Weights of a small model that answers yes/no questions on an image's attributes: encoder widths [64, 112, 192].
Rows from block 2 of the fusion encoder, named by matrix and row number. Rows with one number belong to one neuron. Each number is 128 + 24 x the weight over the matrix's rms, rounded and kept within 0 to 255. All counts start at 0. Numbers have three digits each.
# fc1: MLP up (fusion_encoder.blocks.2.mlp.fc1.weight, 384x128), inputs 0-127
# fc2: MLP down (fusion_encoder.blocks.2.mlp.fc2.weight, 128x384, transposed), outputs 0-127
fc1.262:109172184128079089135184106156145144127147187119160105147125121120107156127075126138103150153106126161138123110161108120146113199180150115107159149129119137118084191096144123165133096112105130097127154141171140150129171165121138131137147110154108119154149125157108152167144077126176135141137159148123096114178096098166085149142105131105131098121123104094117132129093162128151124155120
fc2.262:125142152121101136122110136099149149107094101087116074126182143123147079083142091119088161176096139137129193126098135103142119145083124167127092135189128159138149112179099137122095170126172151135175112165160150116135116116117089140139139157147133113124135106094072118166149136147164126133107127149107155114154121142118156138082158173111131165112142123096140170111167142101149127126151
fc1.263:135132123098169143133119127109164133143141114124145131149125066121163143128172118135126112157131150141121108170109094125102152136113152130107151176144118096095123146139149130084124110114135107143113116153142189112152158154124114132137148137123153117121142113178165136102115085163150114131127119088111118169118164144169101131155126130160106115123123160123150155119140146182069135167160
fc2.263:126155124097144115115146132145145127123136128165086123099117135131129092158110155144068143148140108109179157114181124140117116153133133131169122138085090140134111064140112120132133148141129143118153150151104160142126086089142107116097070155125154124137108149093117100151136132116104152108091123126124083094116116110153115125114125174114169107104096116128164142130106108114120136124111
fc1.264:117141125137116089125124148148092116151129141116137130145144120140110097121110145139130146133109147144118132106132123118141153132116107129114115154132132156117142118153124097116124132149108119113126146136118135124127138128119105123150118117156134109110125124136136104110144131162131078122113134132134143121148116133159109123133136137134113127137138138124134152132119088115124125143120
fc2.264:111149129109127116152139123131090145147127122123144112113155106138108127105129150129136114118135136134160144125117122128123146141086121151131106161116113145113137087134107134140116156118132128118128138127133126132107139132117132149131106157143118121111114113120106134112125128129135084125111157150096137116157117130124100129130133127103100138146113121131120131115135095139122120142139
fc1.265:139121095104121129127121156151133116140141119079154164115129129118132126137164086136141074135128121131138144072102138125128126142115147126150128141147124102114101140132106143113116088136125144153108128128111113140143117127173099106158100121087156123130176142140131134115139150115121162138127110111153108139147142118128127152161160162099094116177134154122134152093115125121148159088124
fc2.265:153150187129143140135130120147093114150170161158129159121133135110131099106100119083122121113136146113106116140127115121144103097136168128130148088108112130117116140125146141095150147101129108133148121131163135118141137131097097162135110129115083144132096136158132112121174136110110107139108135118124142153135152134067133123153125103160139167128125118140103049141111134171103100103127
fc1.266:145149109153185118094147138148162132125161156129089108138159086133145110127172158127168103159107165170190134151098133077138142199094075054128075135145112125110123082116107135149137183164113134141129168127163153158104156133111100138178194110134101120080179169117145180138105105101097104154114109128062156107157149158135167172191142088136135179131173115106146102202173135118108083091115
fc2.266:104129113156131133091139192131139083092105174097075124107120111141159143128100146129159183151132119087172148103138122123131141126125075087110136134176120127078121158125161105127135143111148150089124162124142122117123118128140176107141090113136121166079138128135089137191144153128123188086109067130137141104148122136142120133122114105101160096147180145131089159121133122120099124116081
fc1.267:107127131115121140099091119071122172113131145131158115147125135125107116130138157113153181122133132100182127101130150111085125132132119166155156142138116102103070116102149082151127128112111106103153114099093148145152169110144112120134141144121136172139131142129144082152118124126123115127098099093148122091106139142150156105100118109118148126104123107153114126118107115149100150086113
fc2.267:108111061134115123126108116160164101103147098157146167122126148143118110133102121161112142104115173174077145100112138117123146110139117137135120120109169156150133114150147176137122082166142141124096142144145137138140090154148132132096102121111181108149123148102139103099138105114133100104086102123120131081146124177105149112109172146136145142096149123101133130166140137159154141142164
fc1.268:122110111166109122165115166151132116111123135134083091134133109143130096173117162131109096106105169093113174119109109156138138137128114095110143166144156137100128125132150129140114113152106113115195135125138123102168139134114111123120111102112114149145165126141126096145115150154081157112165111103131138123159094124142102126107113162102120152134121128120129124097140167128105132132086
fc2.268:111117129118180110172090130124102149102137122138119103126116120172164137117126128136134102129133126110067126152148140132149130160089136125127059145170161133112104077098113131153112134087138144144128123093119134119125145138144133109156110145146091156121136139093123154178171135104115115183110143104088099143182139129141136119113174129129163165108126140138117159098153116125160134119157
fc1.269:158133153146127119131109176130151112122160107110107139151134117145131131113098154138133063138110126125122138157132098153125129120115124125096159143149134137162135137120128097117137133126125120117147139146138128104110113162183117195135145135142119117154106118138118118129125121170113147134129114127138145138135104110157114139158102092138110134085121104144158155148045144131121137128115
fc2.269:058148104119135132135154128125129110137112112114095136169129107132137125128105149103147107151175094127123137158136133118141110111121151126154176146118156129136111091141087168110118141140143102114105126117141100118102088133125094147148114149117140163142136093126170112168128137107120137116132159087114150145125109128122118150110140123109106121127138109144165111113091138129100136107110
fc1.270:189130134131127172092165122110081123121119135220154137107126123132116119180129102165128125109044121111115058067098144129104117129157202148115142114109120130076161133117194192115104107113078173107136146122145125161131145173107050124116136069138102124163131117128104078181040106201097169186139127110168114106092117089068148080102120090072147128071123163114136175111116102121182105130078
fc2.270:188116112098120111065119150135144150178107125167155113116099132125205145131107145137161193126119160159173167173127099165191121101147172115114135110148135092136188112084096127112168107118138161154081159119173085159133128141115110130069104133146162169172169108157106112090164133106112146162099137175151123199155148116147130094104094123148175141154180132129182097135132098137104180208123
fc1.271:128131115120158183132141096149132083107151146141141157141104147125144157129105144083139130136096122128099119154138077106128137185148126120127122122141146118123137147083110126129118119130115138155148123115122119120123153155142163151084246144115087115135134115143111128093108113114159108137155132151111143096145139151144104116165120159144073132095149120079136119137107145127156103120160
fc2.271:156143145117126119096103126166136085137145097146104113095141111150090118142094140157162116142136151126175135154121166132138115096162104144137137143113161140151110147149104141119120144105105094163149097135112128117135132101120160137109103109106137145145111158128147095113094097087126123136141154142136146109126126122139148140133114176165114107132151176167100125133099111125122127151115
fc1.272:149146139114138150145160078115097144137121187108136116108153126133140173157138098139127148103135114151105103189125087141142134166127115118100150144104060167162118188081162120134102153131099117117132139117101142173043122183092130075161138145149102174111174112160118113149139078091170116206151048162131115079162120119126134121126121139179101138161114160113140157123051105160075174151108
fc2.272:127137086108157156082159131166120119092122161157117143148146119126137110125091098093116145158130153091127117158163152150164085152186139139173145126157152136093123166159101108120157108123137131155110130131108154133178177129127119167103140127056127144098145098123130175128096163087146123071129132128172116102151100164170135109093143118135110117134130131153091111068164097140099107114133
fc1.273:097132080078112151146167190144101114127144103121120081127143078068104163132154123089170106136171092115198108149117181155133175119101096176088139095064133072173106109107112157168116151163162189184152101130174074143124146127150115158161151122192170195155054091147163097110156084117161090127098031179104133112145107092105165139123136171153166099174179119130072156117119159117107159113152
fc2.273:111169122107158136122129137089092137104075129100095078120141109142120119161148098073111140054110122111141112095152136134108050172180176152107131158156146117134126165146111104073112195203138141148171119144185110130144116066133178133130138120119097159108097179181146067122169195056155153129134167092154121169114162075102082156147075153110138093132117137139137167146142136070156199129112
fc1.274:158109114101165132117113114139104122109141119110145159128163107114113157136111138100098150158102126139161123147146089143143096109136150134131122124128163130166149138098137133167126138149150126155111124124113139146139143079109155125132129106162164157198137106127129126157112138153151122112179131118119133127137110142138132106075094167163107120114115125148108135142122134119154144128090
fc2.274:146122140150155103143144121161125152140094171140143116142130107129143124106099142118193159132154127127121101129124169125131141179067112114137166169112124150105138132149131166114113130106156135126135114130183140105115125156112112117081163163140158111108118144127124156139166140125129142141095131114102107120121159110191127146139126160127142124140141090156162129128122143130110140162148
fc1.275:143126136109126179124152123161132099132105128148089160106138163134129134104130130126142094112139175131169129125113141137144152121143137141165129137113055134172108120138125119135154147132140138152109139114113100169119125078113140124110115174097131178139184096128115163118085137123187077123129119139107115137106103116094124142131141127088146106147146122152095131160112110120157157157129
fc2.275:121140131133135127116135120162108085166144099091157156085144080147112134141106104108132118115132108148173110091111107162107145121132125141150136093168145162126137136147137090111136145092066144110108143133148101128122100150131112104105125143102174137108143161118118123113120175127106120121112141126125112179117139134114147121165121127138137137130113135147109134128175122113173108115128
fc1.276:119099131170172135119133125149076137138118103130129094128122095114136139149131097152140173137137142103140149142150169134147126071132135134114130126107127157097110139144152164131130121119133137140137140112133142165155107116122125083117165142104133105128124174080089104105129116133133122134071145122109119118112140132106152135121142164104176170125117079162171147130128111122173136123085
fc2.276:151134123132113139123104114120121114148155138126141162148112168168130138125113148116140140130143085119117151109114109156150108162127102156128145105143155129119131161115095092126150177128119146147136105111125094114138152131155123105116126108123135146151127104144119136132158133179128093148141144131146128146121114088146156119112099074136110126138120129119146123099140169130136119138122
fc1.277:108137094153114127097120112095150111146135133116141157146106135142131163128124119151135100171127158098137164155091123109094125096185121104147094147137116126118111130136113124125128130197151127091133121140182124121140150164116114070091128095155129148121137094123151142115124111102135150114113144141111125126147103118104120125151183117101116155133116140106155108140126131158160118129170
fc2.277:138124123144141148150168166164116113104142185123061146101162131128125124115118134123132117107100149127130107177095157178141172139165178150098118163124122145149130118145131143129132122105159146146112117131153154115108137128126143132120147136165124120134119159151128112167111132115087127104152140131121157151091111108155147104164158137143157157098144146155128158119090102135153124140121
fc1.278:092176132142154165148104108152145136129163100133151137144123104077138146075142112142149129132117133142141131118149156121143109121154094139105142130149158132104142138121150126092127091175126062149143137121133108138125103144128131126153129143156158115129142123095102095140158108104135120142126126121059147136138149122150092130160144127122144112081125150082163126106106150092149130143096
fc2.278:139159122149100081082152138121113133156136119128114114125144131134148118100150158117120120140125110138132102130129130128111033118132146139169124104108113104149102099119100124130131122078104161123114120139111100138150118161108164127109110142068150124085121132137169141126092163136143145096134149149121120132099091115140131138154158139134101121176112112203114132131056141133100100124112
fc1.279:116134106127134136101147136116150108137164121105128107125143115076125104102085129123145132109130129138142124161154158113129125106106127136135137136126121111112135115100151132101105130128106097110136132114126135124130130136111136150155154164124139112118105094170096136147119119099118102130152159136140104132083149114157123133155137118106150135140108125120119150141149147138129154128129
fc2.279:081149121130133108144121086115114152080138110071106147101130140117113084140076130120131122111093105135141163118140111137121117132108114094130146163143093144116104128128086102073114127176126143125143147110093141135133098121088085104145150122141128103101126113131144130113124132111151118153151135154116117132112094129152143088078134116112142121128083132151103134130093132127129111114099
fc1.280:113139145117136158101102068148119112130140120162126122152124142154098142141103109102133108121128154103158120110117109135111118134132154115139158132116123125114095107116119110118115123118110114157147154126166148084162147145134151112151137162156111125167140103111153102105089112140095122083134109126119129130153086096118150139080111128189133106168172122148099140139108105151137117127111
fc2.280:132158137145144170110138155101131054114131166112162135132137146160126147125185147144125118103147132104119149112121105113146117139125113150127153126134175131092108126113129120131146150145136116113123125162132105133159089132140137128141120125110153154143110085154093093173127117128119121117123112113177111075144149121121122124074098114165137115095099136057119145110163142164121183133139
fc1.281:121096171124124188090102145139140093160108088134166161100127117138124101164098132128158109120150135112105062151099131117126103184116106111052122120126123120165114107107115095120153104133077100187090112080135151108120169098170128135127155153080108134156127107184162179141100107098160110113115158172115132130096129140158083132146106066142172113125166111139131113213121079135114181167152
fc2.281:170173150137129138129130093130179153124131098134098152203094156107064124139112094127141131183083138174149079160126117136117169110099145131136075150130177124106129132090120147164127106121142110052109073145129136118129121150126102127109112108110105091107162153110103137093172113126083114167097154121132125135117190142157143149066132151081127157175104094157105131110093109135113121140133
fc1.282:130128101136051136127139123153105117107100195121111130155159083130139168120157147155181091129135123121147113068140108145191113086162139126149193117136102153103152145097077127091095122120083078086096129120148109114098129106169104065144119161094110103122089122155147141138107124120101143132127141084075119075114178059135142140097186083163111161143091137098162090149143142189148088168117
fc2.282:113166150130132093194140100170086194148084137048148119135107150096132129193129062142133205100132125160122102106162136183095163105072110143035106122131182183125124142125146151102159130155148135100116103130119116056150157119120139179077154120146160106105140121104143163110085170162100176108139132130124150138146133132103146127115144136094194146156167148107070124143186153091119129129090
fc1.283:117133189139166127137158120147128091164105074122087147116135143092172161133094118136128140134155129130174170138137127139116078105106124172113127143152161090108154106138123124152071120117133132097108144086129093137127147106187100137157078145130140138204101162093138068147107166137092116124154089141135062135153124131091136122085146121175099118109143128094100146132118112162086122105139
fc2.283:114132110140115152145168124123130110132168096137117107170129106119109150153107128109149175142092155127145134120121154111125161141159188103108120129146105118153183102119118123119094128105162150130127089115154141142132131110136151110165146158145101092103115073126148148112138148121117149116167119118110132112067130120133071140133120141102101144153191103132167121060154093133145105117105
fc1.284:114152136150152152092122115108142150109162128109148109091124137118146139114126115116131141100101160114140128102115114138145109121159157150153137104150102121140107109134134137147120112116150127113124154147116109119133141175139131118140151132121119119131124133116115128149107129118121138129150142094137083123141137134115127148129138143117104163130150125100104108118108164106132127126140
fc2.284:092108131139158113141107132119146132103151124114157107115138114148122137129145124118110147137102144115122128136108125131120123170113166139117122110128128116149114141158121121148125109093115109105131111140108113135125109123127100124132144152164129102135129131121152143126150134138127114154174088141126123137126140130123128115119144115164126118095119094139126148144122168103108120124116
fc1.285:114100113147099135099148109090125092141131132095156099130098125087108132122147149102138117137095097148112129112126106124096094138125133151116148126147142157090182140141110118116150146159113126129138093126139134126168143123113112129149122131159133126150130124148140146105110129103145139093143109107120132125109106133136136147107152156140142153108116126117156133134131105126164113129140
fc2.285:119086116122166139119116144152128152148140164160128115150143169131125146123147159145128118128137127144124145145127108117104087109100122148123124117150080144173148161140131129115121139087096127113103147141099161137189121150120151115099129150137091088112160096115123144144143138100168166176107127114147116137119121100134117117135140105088141158137096114172128127136153119113147157117129
fc1.286:142128140126123121137101126164105134106151167133099117126144125132170156128117129101132137113125130113155120091128157115098133123139140117142113169177126152154107125125135116148120129157162160126125147136118114141160102154113115140170120132104134102113162143120067112160120102139135153150140110104160113121126106159146123115127137153167151136115150120127153106109113141086108135120149
fc2.286:098128176150140141108157093069130089134121137107194143172161142110091112169125200145161123107096160105110105126143079059152153144150136162134131094122159110115135147112102083121145132115121165167157137149136135125122155108118162125101165105115156147132125157125151166119133152136103138155130135131111156098138165132145115134115140095144130102138122101116137105135150099149160116126122
fc1.287:121101132111107082131170117156093124138109143131136137128111106128069122108130113133125134100094168130138119142155105125143159126164133114109133115123152116130164107126135135128103153155115111141126119098097104152087083099153136107089163117150096131138167139125098130149143121165096123141157121137137106125125163108122111136142128175123153132102165148095118136118140161116165131145110
fc2.287:136063133141142117131130153116165102123106131092108111129115115103126130121117117138134127067131116121103131125071122118142141128123123127100137129120121101130110108131177093121118124155140155105108112126139151146113120108098129136125166109146127115145134128123165155097110119147110117097119138125139162130144150111124116134146084118130088088151147133117139155151133128168136071121109
fc1.288:127131142100126142114163128132151102147115134119136132106109134111129122121136131123122148115116116122096086158139113149095143124122113119111124134099152109119129150139137132127156140139123133102153132129109127123118138141157118110134160129131154107146105125116149141119134099098133141086110104153162162123077104113101142104075119108100143139118100140109139123115136126152138105124101
fc2.288:126142114113082124094098096118168144125120133096077149138132119151127107115121143117123133139138082159107115132156156140120124136092114129172111145148137096150108136113150127144166100112120146131131134138105146087127157138164112111173126115121124167146145127108139123154137125147136148134123101146101104112101120155138075147081134156141114118125144151146131110149144151080099096160134
fc1.289:124121142139151124110127186129188142124144175141075092139150183114124091135146121120079074100125157122130172140160108138130087159141121136148123179136119165122136134106156187126125143138115117108150105135123131141095128126136073130098131125135144131104128151118128109114087146133118076103144147088105162186128120134097112111089087135150077166160099146136137109121136100119122146139075
fc2.289:145116136102145165127115100100165131169126169137146118156096115110129155154123095136140121110123132171069146112128127133176101128076148103123136105137119131129142104148150112122137115165129140150077141121089106163136133121075159131178102139143095110112131156137136155103161125114100099164127142103128075142114138143158156127138138100095127113144100113110157126147159113151130101119173
fc1.290:151134148136143158110159172099167152119129126074149147094150136106140155094171148138153149071120171106124164112165102153149126115131124141068141166137107155157140141102132144099161108098147084095102168158167066131109026108118102141114088166087156141165124142108063142099112123117148161121115148162147130086133138138102138104128169150098115076137109136097100113155168136138084111154172
fc2.290:127137132189128149172110185112161104144103126159155085120115116117110133133171109148131132089132105120106138127123172143128083173077135132097121116121119154108168129172056160193140116099160086145156114092117149174114128168141114138091146100180128119093112125132130122106148132179136102155177071156130142158135102120080189182170168103138096097130193129154091118147104125095118158118107
fc1.291:154092102090078051078132202150069081045129102173131204105165145037194106084161121097084176111111092104143110184092188139116137170181074094127192169115159135157123095191156140125145103126176166143169110139071116062126115147122120143135108137106143087139078101091114148141086110173166074015156157098186149167146065113137089096094201107119183180126161157182182072167142074159103149130145
fc2.291:162105070121106104184111093107122146135106089097128079174129126185134115137055095088109150145120091124141128064147180114117061173058143104089132159138068166099122169149111058143147107161123195143129137136142117136192097115117113126139153184169143121080123107079096101191110098137156166134137168135113159141101161122053174192154150119133115146107168142085125152112095156110111190186100
fc1.292:160091086141115141197093100059116131152074206120152106145147133102132135114091144123158095083109127157115090149172139151174150100144125110114159167093150156079183112127180098117130130150148125119145075132120161110140157156131059103197131091159155110107146132101174126138130139192050103141139163119114122128067142057077124170159157087132108199198150139151150123134129115121093084213109
fc2.292:160148120127079142184087167113111205118139183148153158185085106085160103158153143127104105118120085100124097110166141115139109151033202060124144138160161135116126166118140103169118094130124134097151142154143102109098143108141098135112124128113111145098141092143082134157164173140127167148157086122104144193121158083204184083121152102083231102181131159144129125098157116105130120157159
fc1.293:132096129148139115130166135128159115112091135101123127126111135151130137135125120108134145110115141128140139116135113125103156088118123147145113133092134099146126114149106159112128120122109122135123104128138109129146097148101133121125126124104130133123147116128129146134113094144126135129087113141117168125133102135114133130129138109124101127144129121133140146104119148135123138115157
fc2.293:140153114102136145171127146156139150140110128135121141136124148146144155119121157117135124127120094098118145097137124126136100135102102095105166167156145142144097149130147157138144127143146132099126132124113123122124133134140106115152136160112136120135135138144108182099142112149125153125086108154132095125116109120126144112132123128115104130156104105162104160129094135120109150085120
fc1.294:159142134110114155109102128099103127123116145136121129109104129148143147116134129136129119125142131135139137140099083094142131124162097156157137140136130109106159118094091119159124136168172117138127127138135113122134130105155124141172137110125143131128136117119113130122120150182125158094153126129138129132098119121161129135117116110135105116132126156144104115108105095136131087093136
fc2.294:103152131141120142115117121149105108130173084140158113139139122161093121146114110124164129158123108142157105141095168121152148166128183123150109138115147137125146148152115134133114135131169141161102089167115117116106172116112115126098119158159128139087127106110097136192127137168125178122126131102092143164112117123143126145143139132125103121135155157170139144114149113089159083128093
fc1.295:115122159112144128127104131111138080135140136132158161107166116101117108141137146116128130105113127146130143156159098078160141128121130145152132146157144166127103105112147150109132123143131122137135140133125096156116134142120151122146137090116126096152124106117103120142145148108137161167110150170158151109139126140116108124135136114152126161149109119106113130100135128123112120114129
fc2.295:117108134108124135109107115169169116148143090127098134167111099119120118145142115100123116125132118122111120107190148129142117114126126127112116159139136116135125144108135141127145099117160149144145100086134110145091140121193120126103143114121119133140161138105125150111120139149142158127135108133134121146134137150142145095104136099142157147143168098147146132160155117133092136151111
fc1.296:120097092094121053149116160123114162119187126165128180147105185050148147177186105155086178142080149108131152141107158144112140088133174158154161117110165089109117114159156126096098136106169156165135093155135143165113103075120113168154094112161140142158155151196106166163151087180120184109100176187100117090156131073120113129157121125136157137137109112129153111121115187165178154165137
fc2.296:131119151128173183111111122090126091101142155131113109119164103123135129100116124119162126098156158134085097115174069129145074166134135094084116128157118145081092170090109134146155100125109144157135173099160188072116154143104091108135133124089091149150112097156140104121159157140106126172157120114099106147108158127147156131102131117123117086126137145123136091135164099130101114136157
fc1.297:115098145133143093149138128106177135104095113125135116136145119140152108158124118165124137123145125123147164131126135171130112108156139126120115185127137166118099118153154144117152106078140114117141123082095127136161125172104125139110177082121143095112155119146136128109166124157126104157130132111129147150130149124143118138133134138133126137103090124152116117125126154145127141143109
fc2.297:135167125123100130134101128083115114087125107129095085116113085154143147086120126112156126117141117109164164087142124156166122135129118132116146143156129125149139138138129102130125127136121140181126155162129136082127137125125144128211122133137111107138148157136088179129159106142127155135178110109159136169091137124133152117124125160156118130143147126126109097123129151104108135160109
fc1.298:100123145133181156114131067102122121065074176108148174099182116125073145064155100153163134129133194205126107112165135149173168170095137131154139094155143146116190040168098110161170120115112132120115091128074153107139164162146118096081169110075133139161128076142098074117166131101169113137184123110149106138124138091123073144169081132114126100073122116134115113148162139163135151101130
fc2.298:094116151123155089092060133109122138175123138134095186181118107134146147104134134114183153135108173101128088137134161105092109069128114153129135119081117012118114132073182140071127106142132111111125133174168114109093112082117104146102105076125122123173178151133099128163119129146151099168101147151094131131158150194163095122149127135148146099167108075122093088139173146175124167142137
fc1.299:107101107111088121139138135127106082155201170167128159138157097130093115096127094161080136149142153091108104154109112172142117160129138138152123119148176159182107090121162113140101109125117133158130153132121113138141135089110189163077134087119153158119072136129166165125171108187153160107113154148122138150136089059104131124144157146153145125059142144145149134112145158175101161143101
fc2.299:096109111138160119139142111118179172131118152109192087130127099133120135126099099103181164089136088171109148152081068148130132093150135144127118145087141162086135133105088131148145160187150114141093158155105130185152162122116157146106189152080100116115127152124116135145157162130110136136096153140151172143149131184124135176144148109115142167163176173132110118120142135116134162153124
fc1.300:145193125116068139089116141100145132158154104138154140100118148115089122117157143128117102134095082123114090129108137120130097127129122138085118107132136099119161151143139110190129188187098120144111141079106087103173137131151108127106128137102129171157130105097130140159119100140088140124155108180100144123138088153107148097152171104108115169124143124111128096114102163142162129127179
fc2.300:099094116109150140102170144133092087146138159124102127161112146154119172112120094129149139155181110082135106120143104109142111115189139105126118131122094175133125142120163117135104091128149136149114091142129124114127095081163099112075120106146176146127134123152120132135090107124096162121092138102129159116115110108157099073140097158129112141131173136077146129138138120145121086109109
fc1.301:163136132098162131112154088092141167148090110147142114076125157028153138146118117160146124105055122116104122123140129130101132146154107154119144094095206122098110143123119129151143044134170141104112167147130132123124166166117102123101100113149109119145102077170102146155118112133128123215133106128129120144159141108111123104134151162113102119115157194109156135123121119110093112139096
fc2.301:112121175132169091134098152123141103121156128115121144108118110100130146130128098072174144116164142103163136153132111102168125100158157146095118113116111131127132142115147097111168138148135195144080084092125176128119101125096126162164107142130090147147139145109124117143117113114136151103092179155116093098081146119117156134102131057059157152135157136117153143160115129148143145133087
fc1.302:083102099131115119159106134132169083132183073175141134100146118097116080129128100125174094087109105125126145118058129123133155177164128101123128180109172147155143148173055111156149103136132093117128167128152136127147167136115153100109137148130155124101110125131157121137122093115132142124130128129119133124171164134142128107128155171119133132090112097120168130134122083090103133104103
fc2.302:100114165109137124116094156154112122124111123061098108128121164135171150129176138094112154121166132121132129144160127147101100074149154149154126103162126128134075095126134112133095147126100116107140112148106116094123158186091122164112118152094120160142138087093087120133132129125119087130141141183174147144110099168107097130137116115118122131106162082135128113135126154153138136153152
fc1.303:101121113150113125075068133111135160086159153071196139148146102138130093120128141114151146162149119161133149157109118143109140123111159149106118156148134162159101110140100148149115136137123121164123102141138143098118135099128081103103106124172106088088148141172133117106113114100163153086096125104121108081124125109104148092132106097140117055162126126167199162114094116116114106121095
fc2.303:156112158101130162126120094115106129155137132190073126111121114127137120144170136152164084122126135094114133138140142141112119094160115104154115145143128146125164155119130113128121118160122130193108101086107112116111145157108175109128120129102137133149121084144138154152143141154107111123131128100121171136088114108182092128149131107120153138104142131064157140136159142167123159122157
fc1.304:096090160136111157135066115159130129122118154118104098176126120142150157123136155156120165119133170115094121128103121102103132114133098130120086137122128163110131142116068101127116161144132163116109133133131136116148116119169138104125135119171124094134139145155164117120121082158114088124115159128130134115157132155148127115138167099150115138120124122150148111091130129126142136138124
fc2.304:123161131108123119115143150115110172092136073086132147144164141116130125116123129141132135123171131137198118105125140099145148145161094171124142154138157104154098126137082161144160099158142130134105163093106111165162138088059108214108121112126136110118125112144084139113162154127104127112144089135165162146159188108107112132171127121152141133103103096091129161173164127122123126117131
fc1.305:128104170122181134150121124122122076115141106140141095100139127150115090094159165085105155104114114105116096117128133148125137104147160140141112128135129152104131202109120145065121109159153170132126115107116113136149119118165154101125095133103142132150141096141133159159135137108143148115114151091153144136112127100100071193122130141185101091118098109089096132125075163140146149158137
fc2.305:131147105124097119130089157128160165141121122165121147167145173127117107084111120117173133123175148138130134133095105152117099160180158092115114095143093110123125112153139177092135131099156089142128175153146118126131140129112131134134124160137118079095133095178104153075124132118106128166122143133118160160159161145120156116140106106091109121129136134139128099132080126131143149160120
fc1.306:138133147122140125100114162162140120108134132164127140135144101135132108108159114168130106136131105134100139127113096151143155150120140158110137144133132165099131122121158126117119122099116115130109108151106134121137144134131156131139105103112112126130141118148103124128131134151126093084117088129127126114167145176162122118144153123122096102104128117105119117141098144139110152114134
fc2.306:097144126148112161127152097129126137142130136124105138127145142124120101115156115129119148120113139135083125087150124136130101166108133150113140141150139123130107110153143081107090107130139146127152150114127104117131136109112095116132146119127108110094133133119131170106137117175129112146086138146104118138103116168081157152126165124137126134139132138144168118115137106158148125101110
fc1.307:143156116123118143107105148115157093113140131141155159098137086097176105123106094135135130141150146118132110137118138125133136170131097160126119154116120146143161133138116089114143120109149127111159123141187113123132113154124157125120116124133110109137173121139155132089130125109094165136145103105144127128101108122105108149124129112125090088112095104125116115123112112118139090103140
fc2.307:126119145121172151126091106146102158133131144184156107131130120165135158108149148151156122133122114140107142148147116096158128103152144140121125123181161115137124136129147123122139126167120121129121123111128170120102150149112136136149148117174126152117117114115103126145091093126137133164126166139114126119152095186111146120127120143167109160097145137114142131138125125129093106127146
fc1.308:108168094138142177091152084146094095136166124107118142130137109102148093102151148129151123121093157153139130145117126126101088119162142108118162122131126139101134125108126113125136130135111102163153124124166104137126161127124139150159099133102147131092144097097152140136143116146145135177141142132107121124093129119124105104154134127110152168105120104103160131098140140135143134110134
fc2.308:133157135125122163120143164171138149143132091155119111119163100117142153132134166097123151121101130132118092125160108139131132139098128196120132104156127110148101110123179108157170131105154128099097103179111104129134103153153169163082112170103120128136151131131154118128091098144152119139133137141137138097101147117143135127110106127144126092115145094152113097100127142117135130091106
fc1.309:127153158122139135098097130153142108079124158121144146129150149117131109152160090130151082097115122147098152129110173081172127134160072138132172141165135109133139088101130138148174151128084128108110136129141120134110121099098117087117149148118138083148129135123096124145150155102145141158099135125160111199114103156119087112138168119146138169184100148175160098115140092102080137120113
fc2.309:110125096108121143103137148109143157126102124147164111118129137144108171131115174094102087118166165114093091091160075088135097110079178140157081165106158096098132132137107105134126103085151118123119082129131107102153099104146120128094164097141146136113097108191156117104104125142127111118137104124204086077148116118128139129150135158080121084106107143131110101108142153180158160107129
fc1.310:119116151110136132164133116085173120135108129127156130161100135152131109103107155093128111155118154160095151092099121124131123146099070134121156130156128170103118132131174097090137152146148123136117130109112132110111122123155106089121118129145124103153143130162148136151101114157131175128108095110177102156147144155131073145119175161120153144090169133133120128114120076115135126074155
fc2.310:144111097118119137141125134133129150131126137091126106144192128141127116094165109158087147133100132115100127130127113108110133089161160112070088127121125135178121124132067149172129131122137122167126119162192118128113112145153102158050129132130113136174122106126115146168107102085128137144118128102096148130119092212134159085134130122120148185110113110089145166115107125116114123157105
fc1.311:117142048153147142105122133150094130118054066112163103165158115150136202171087143124143132155086145143145127158112064164121093111155087092100157086110185179139119137059101115101113113159138090154129122126102146119117160098178140142119191085219124121127138126087217192079122118161106178164093069095077155111092143121186132160103131102096177127124129106078134140135172141137124115087130
fc2.311:086169179091077151149146131136116137157153138133161158099143064091137149167151147176153084130142136135144110125193234207136107155095175165121147140137098114163144126116113155117121124146140073116145148132089144184053115101079144123125133106083137098114089184147102110124070152078109118095169133146129138130129098087102151118134102089072130109152128128218126114167105139124102166143162
fc1.312:117081131108084127145120139128108134133128158136154162053116129138102093124145148138083115114131143091168089156136092108138081111168103102121119119119118137136119112132161112157140122090158134085161111142194075142122083161130125172114095135107145148143120111145140155177121117143132116156169120150140177150145104133144105151146130120112103148089109084110144134121116113152112161154160
fc2.312:155135044127138084146100144153148110149093105138148125120105097074130139120109134134131144115102122096105134142131140144151134138142116109139137106148144157170122092151119125146138125126125120122104131095100129161104160138202151148075176082145114103117102186162139160125128113109137095084139097135117104147121114106137134103143127120107117087108141155162133145148148082146140154128101
fc1.313:083113127107117128128122134138095123111182115085137156152118146170121135150120134116131073098132161163130147132153126103145128067130150122111118142142136141126091104144090163098173124091192126095121095140093124118166150122148102136093162127102148121145131168150117079098135104139108124118146182096109113135122160136147123140107102129132133138116149101149146133082140104114130114114166
fc2.313:132124070122146168094124125120078124123133132139138125077118111139138162113119116162110111099060086123105125082147132129101137142157110127128114137169134152126105147146101129107131099146136152170110084122128111122162128123134132101146095145117154112149102168099165144131178124150143150132136072100145130135129095130141127154108119162116131152140101141128144137125101121095121131124127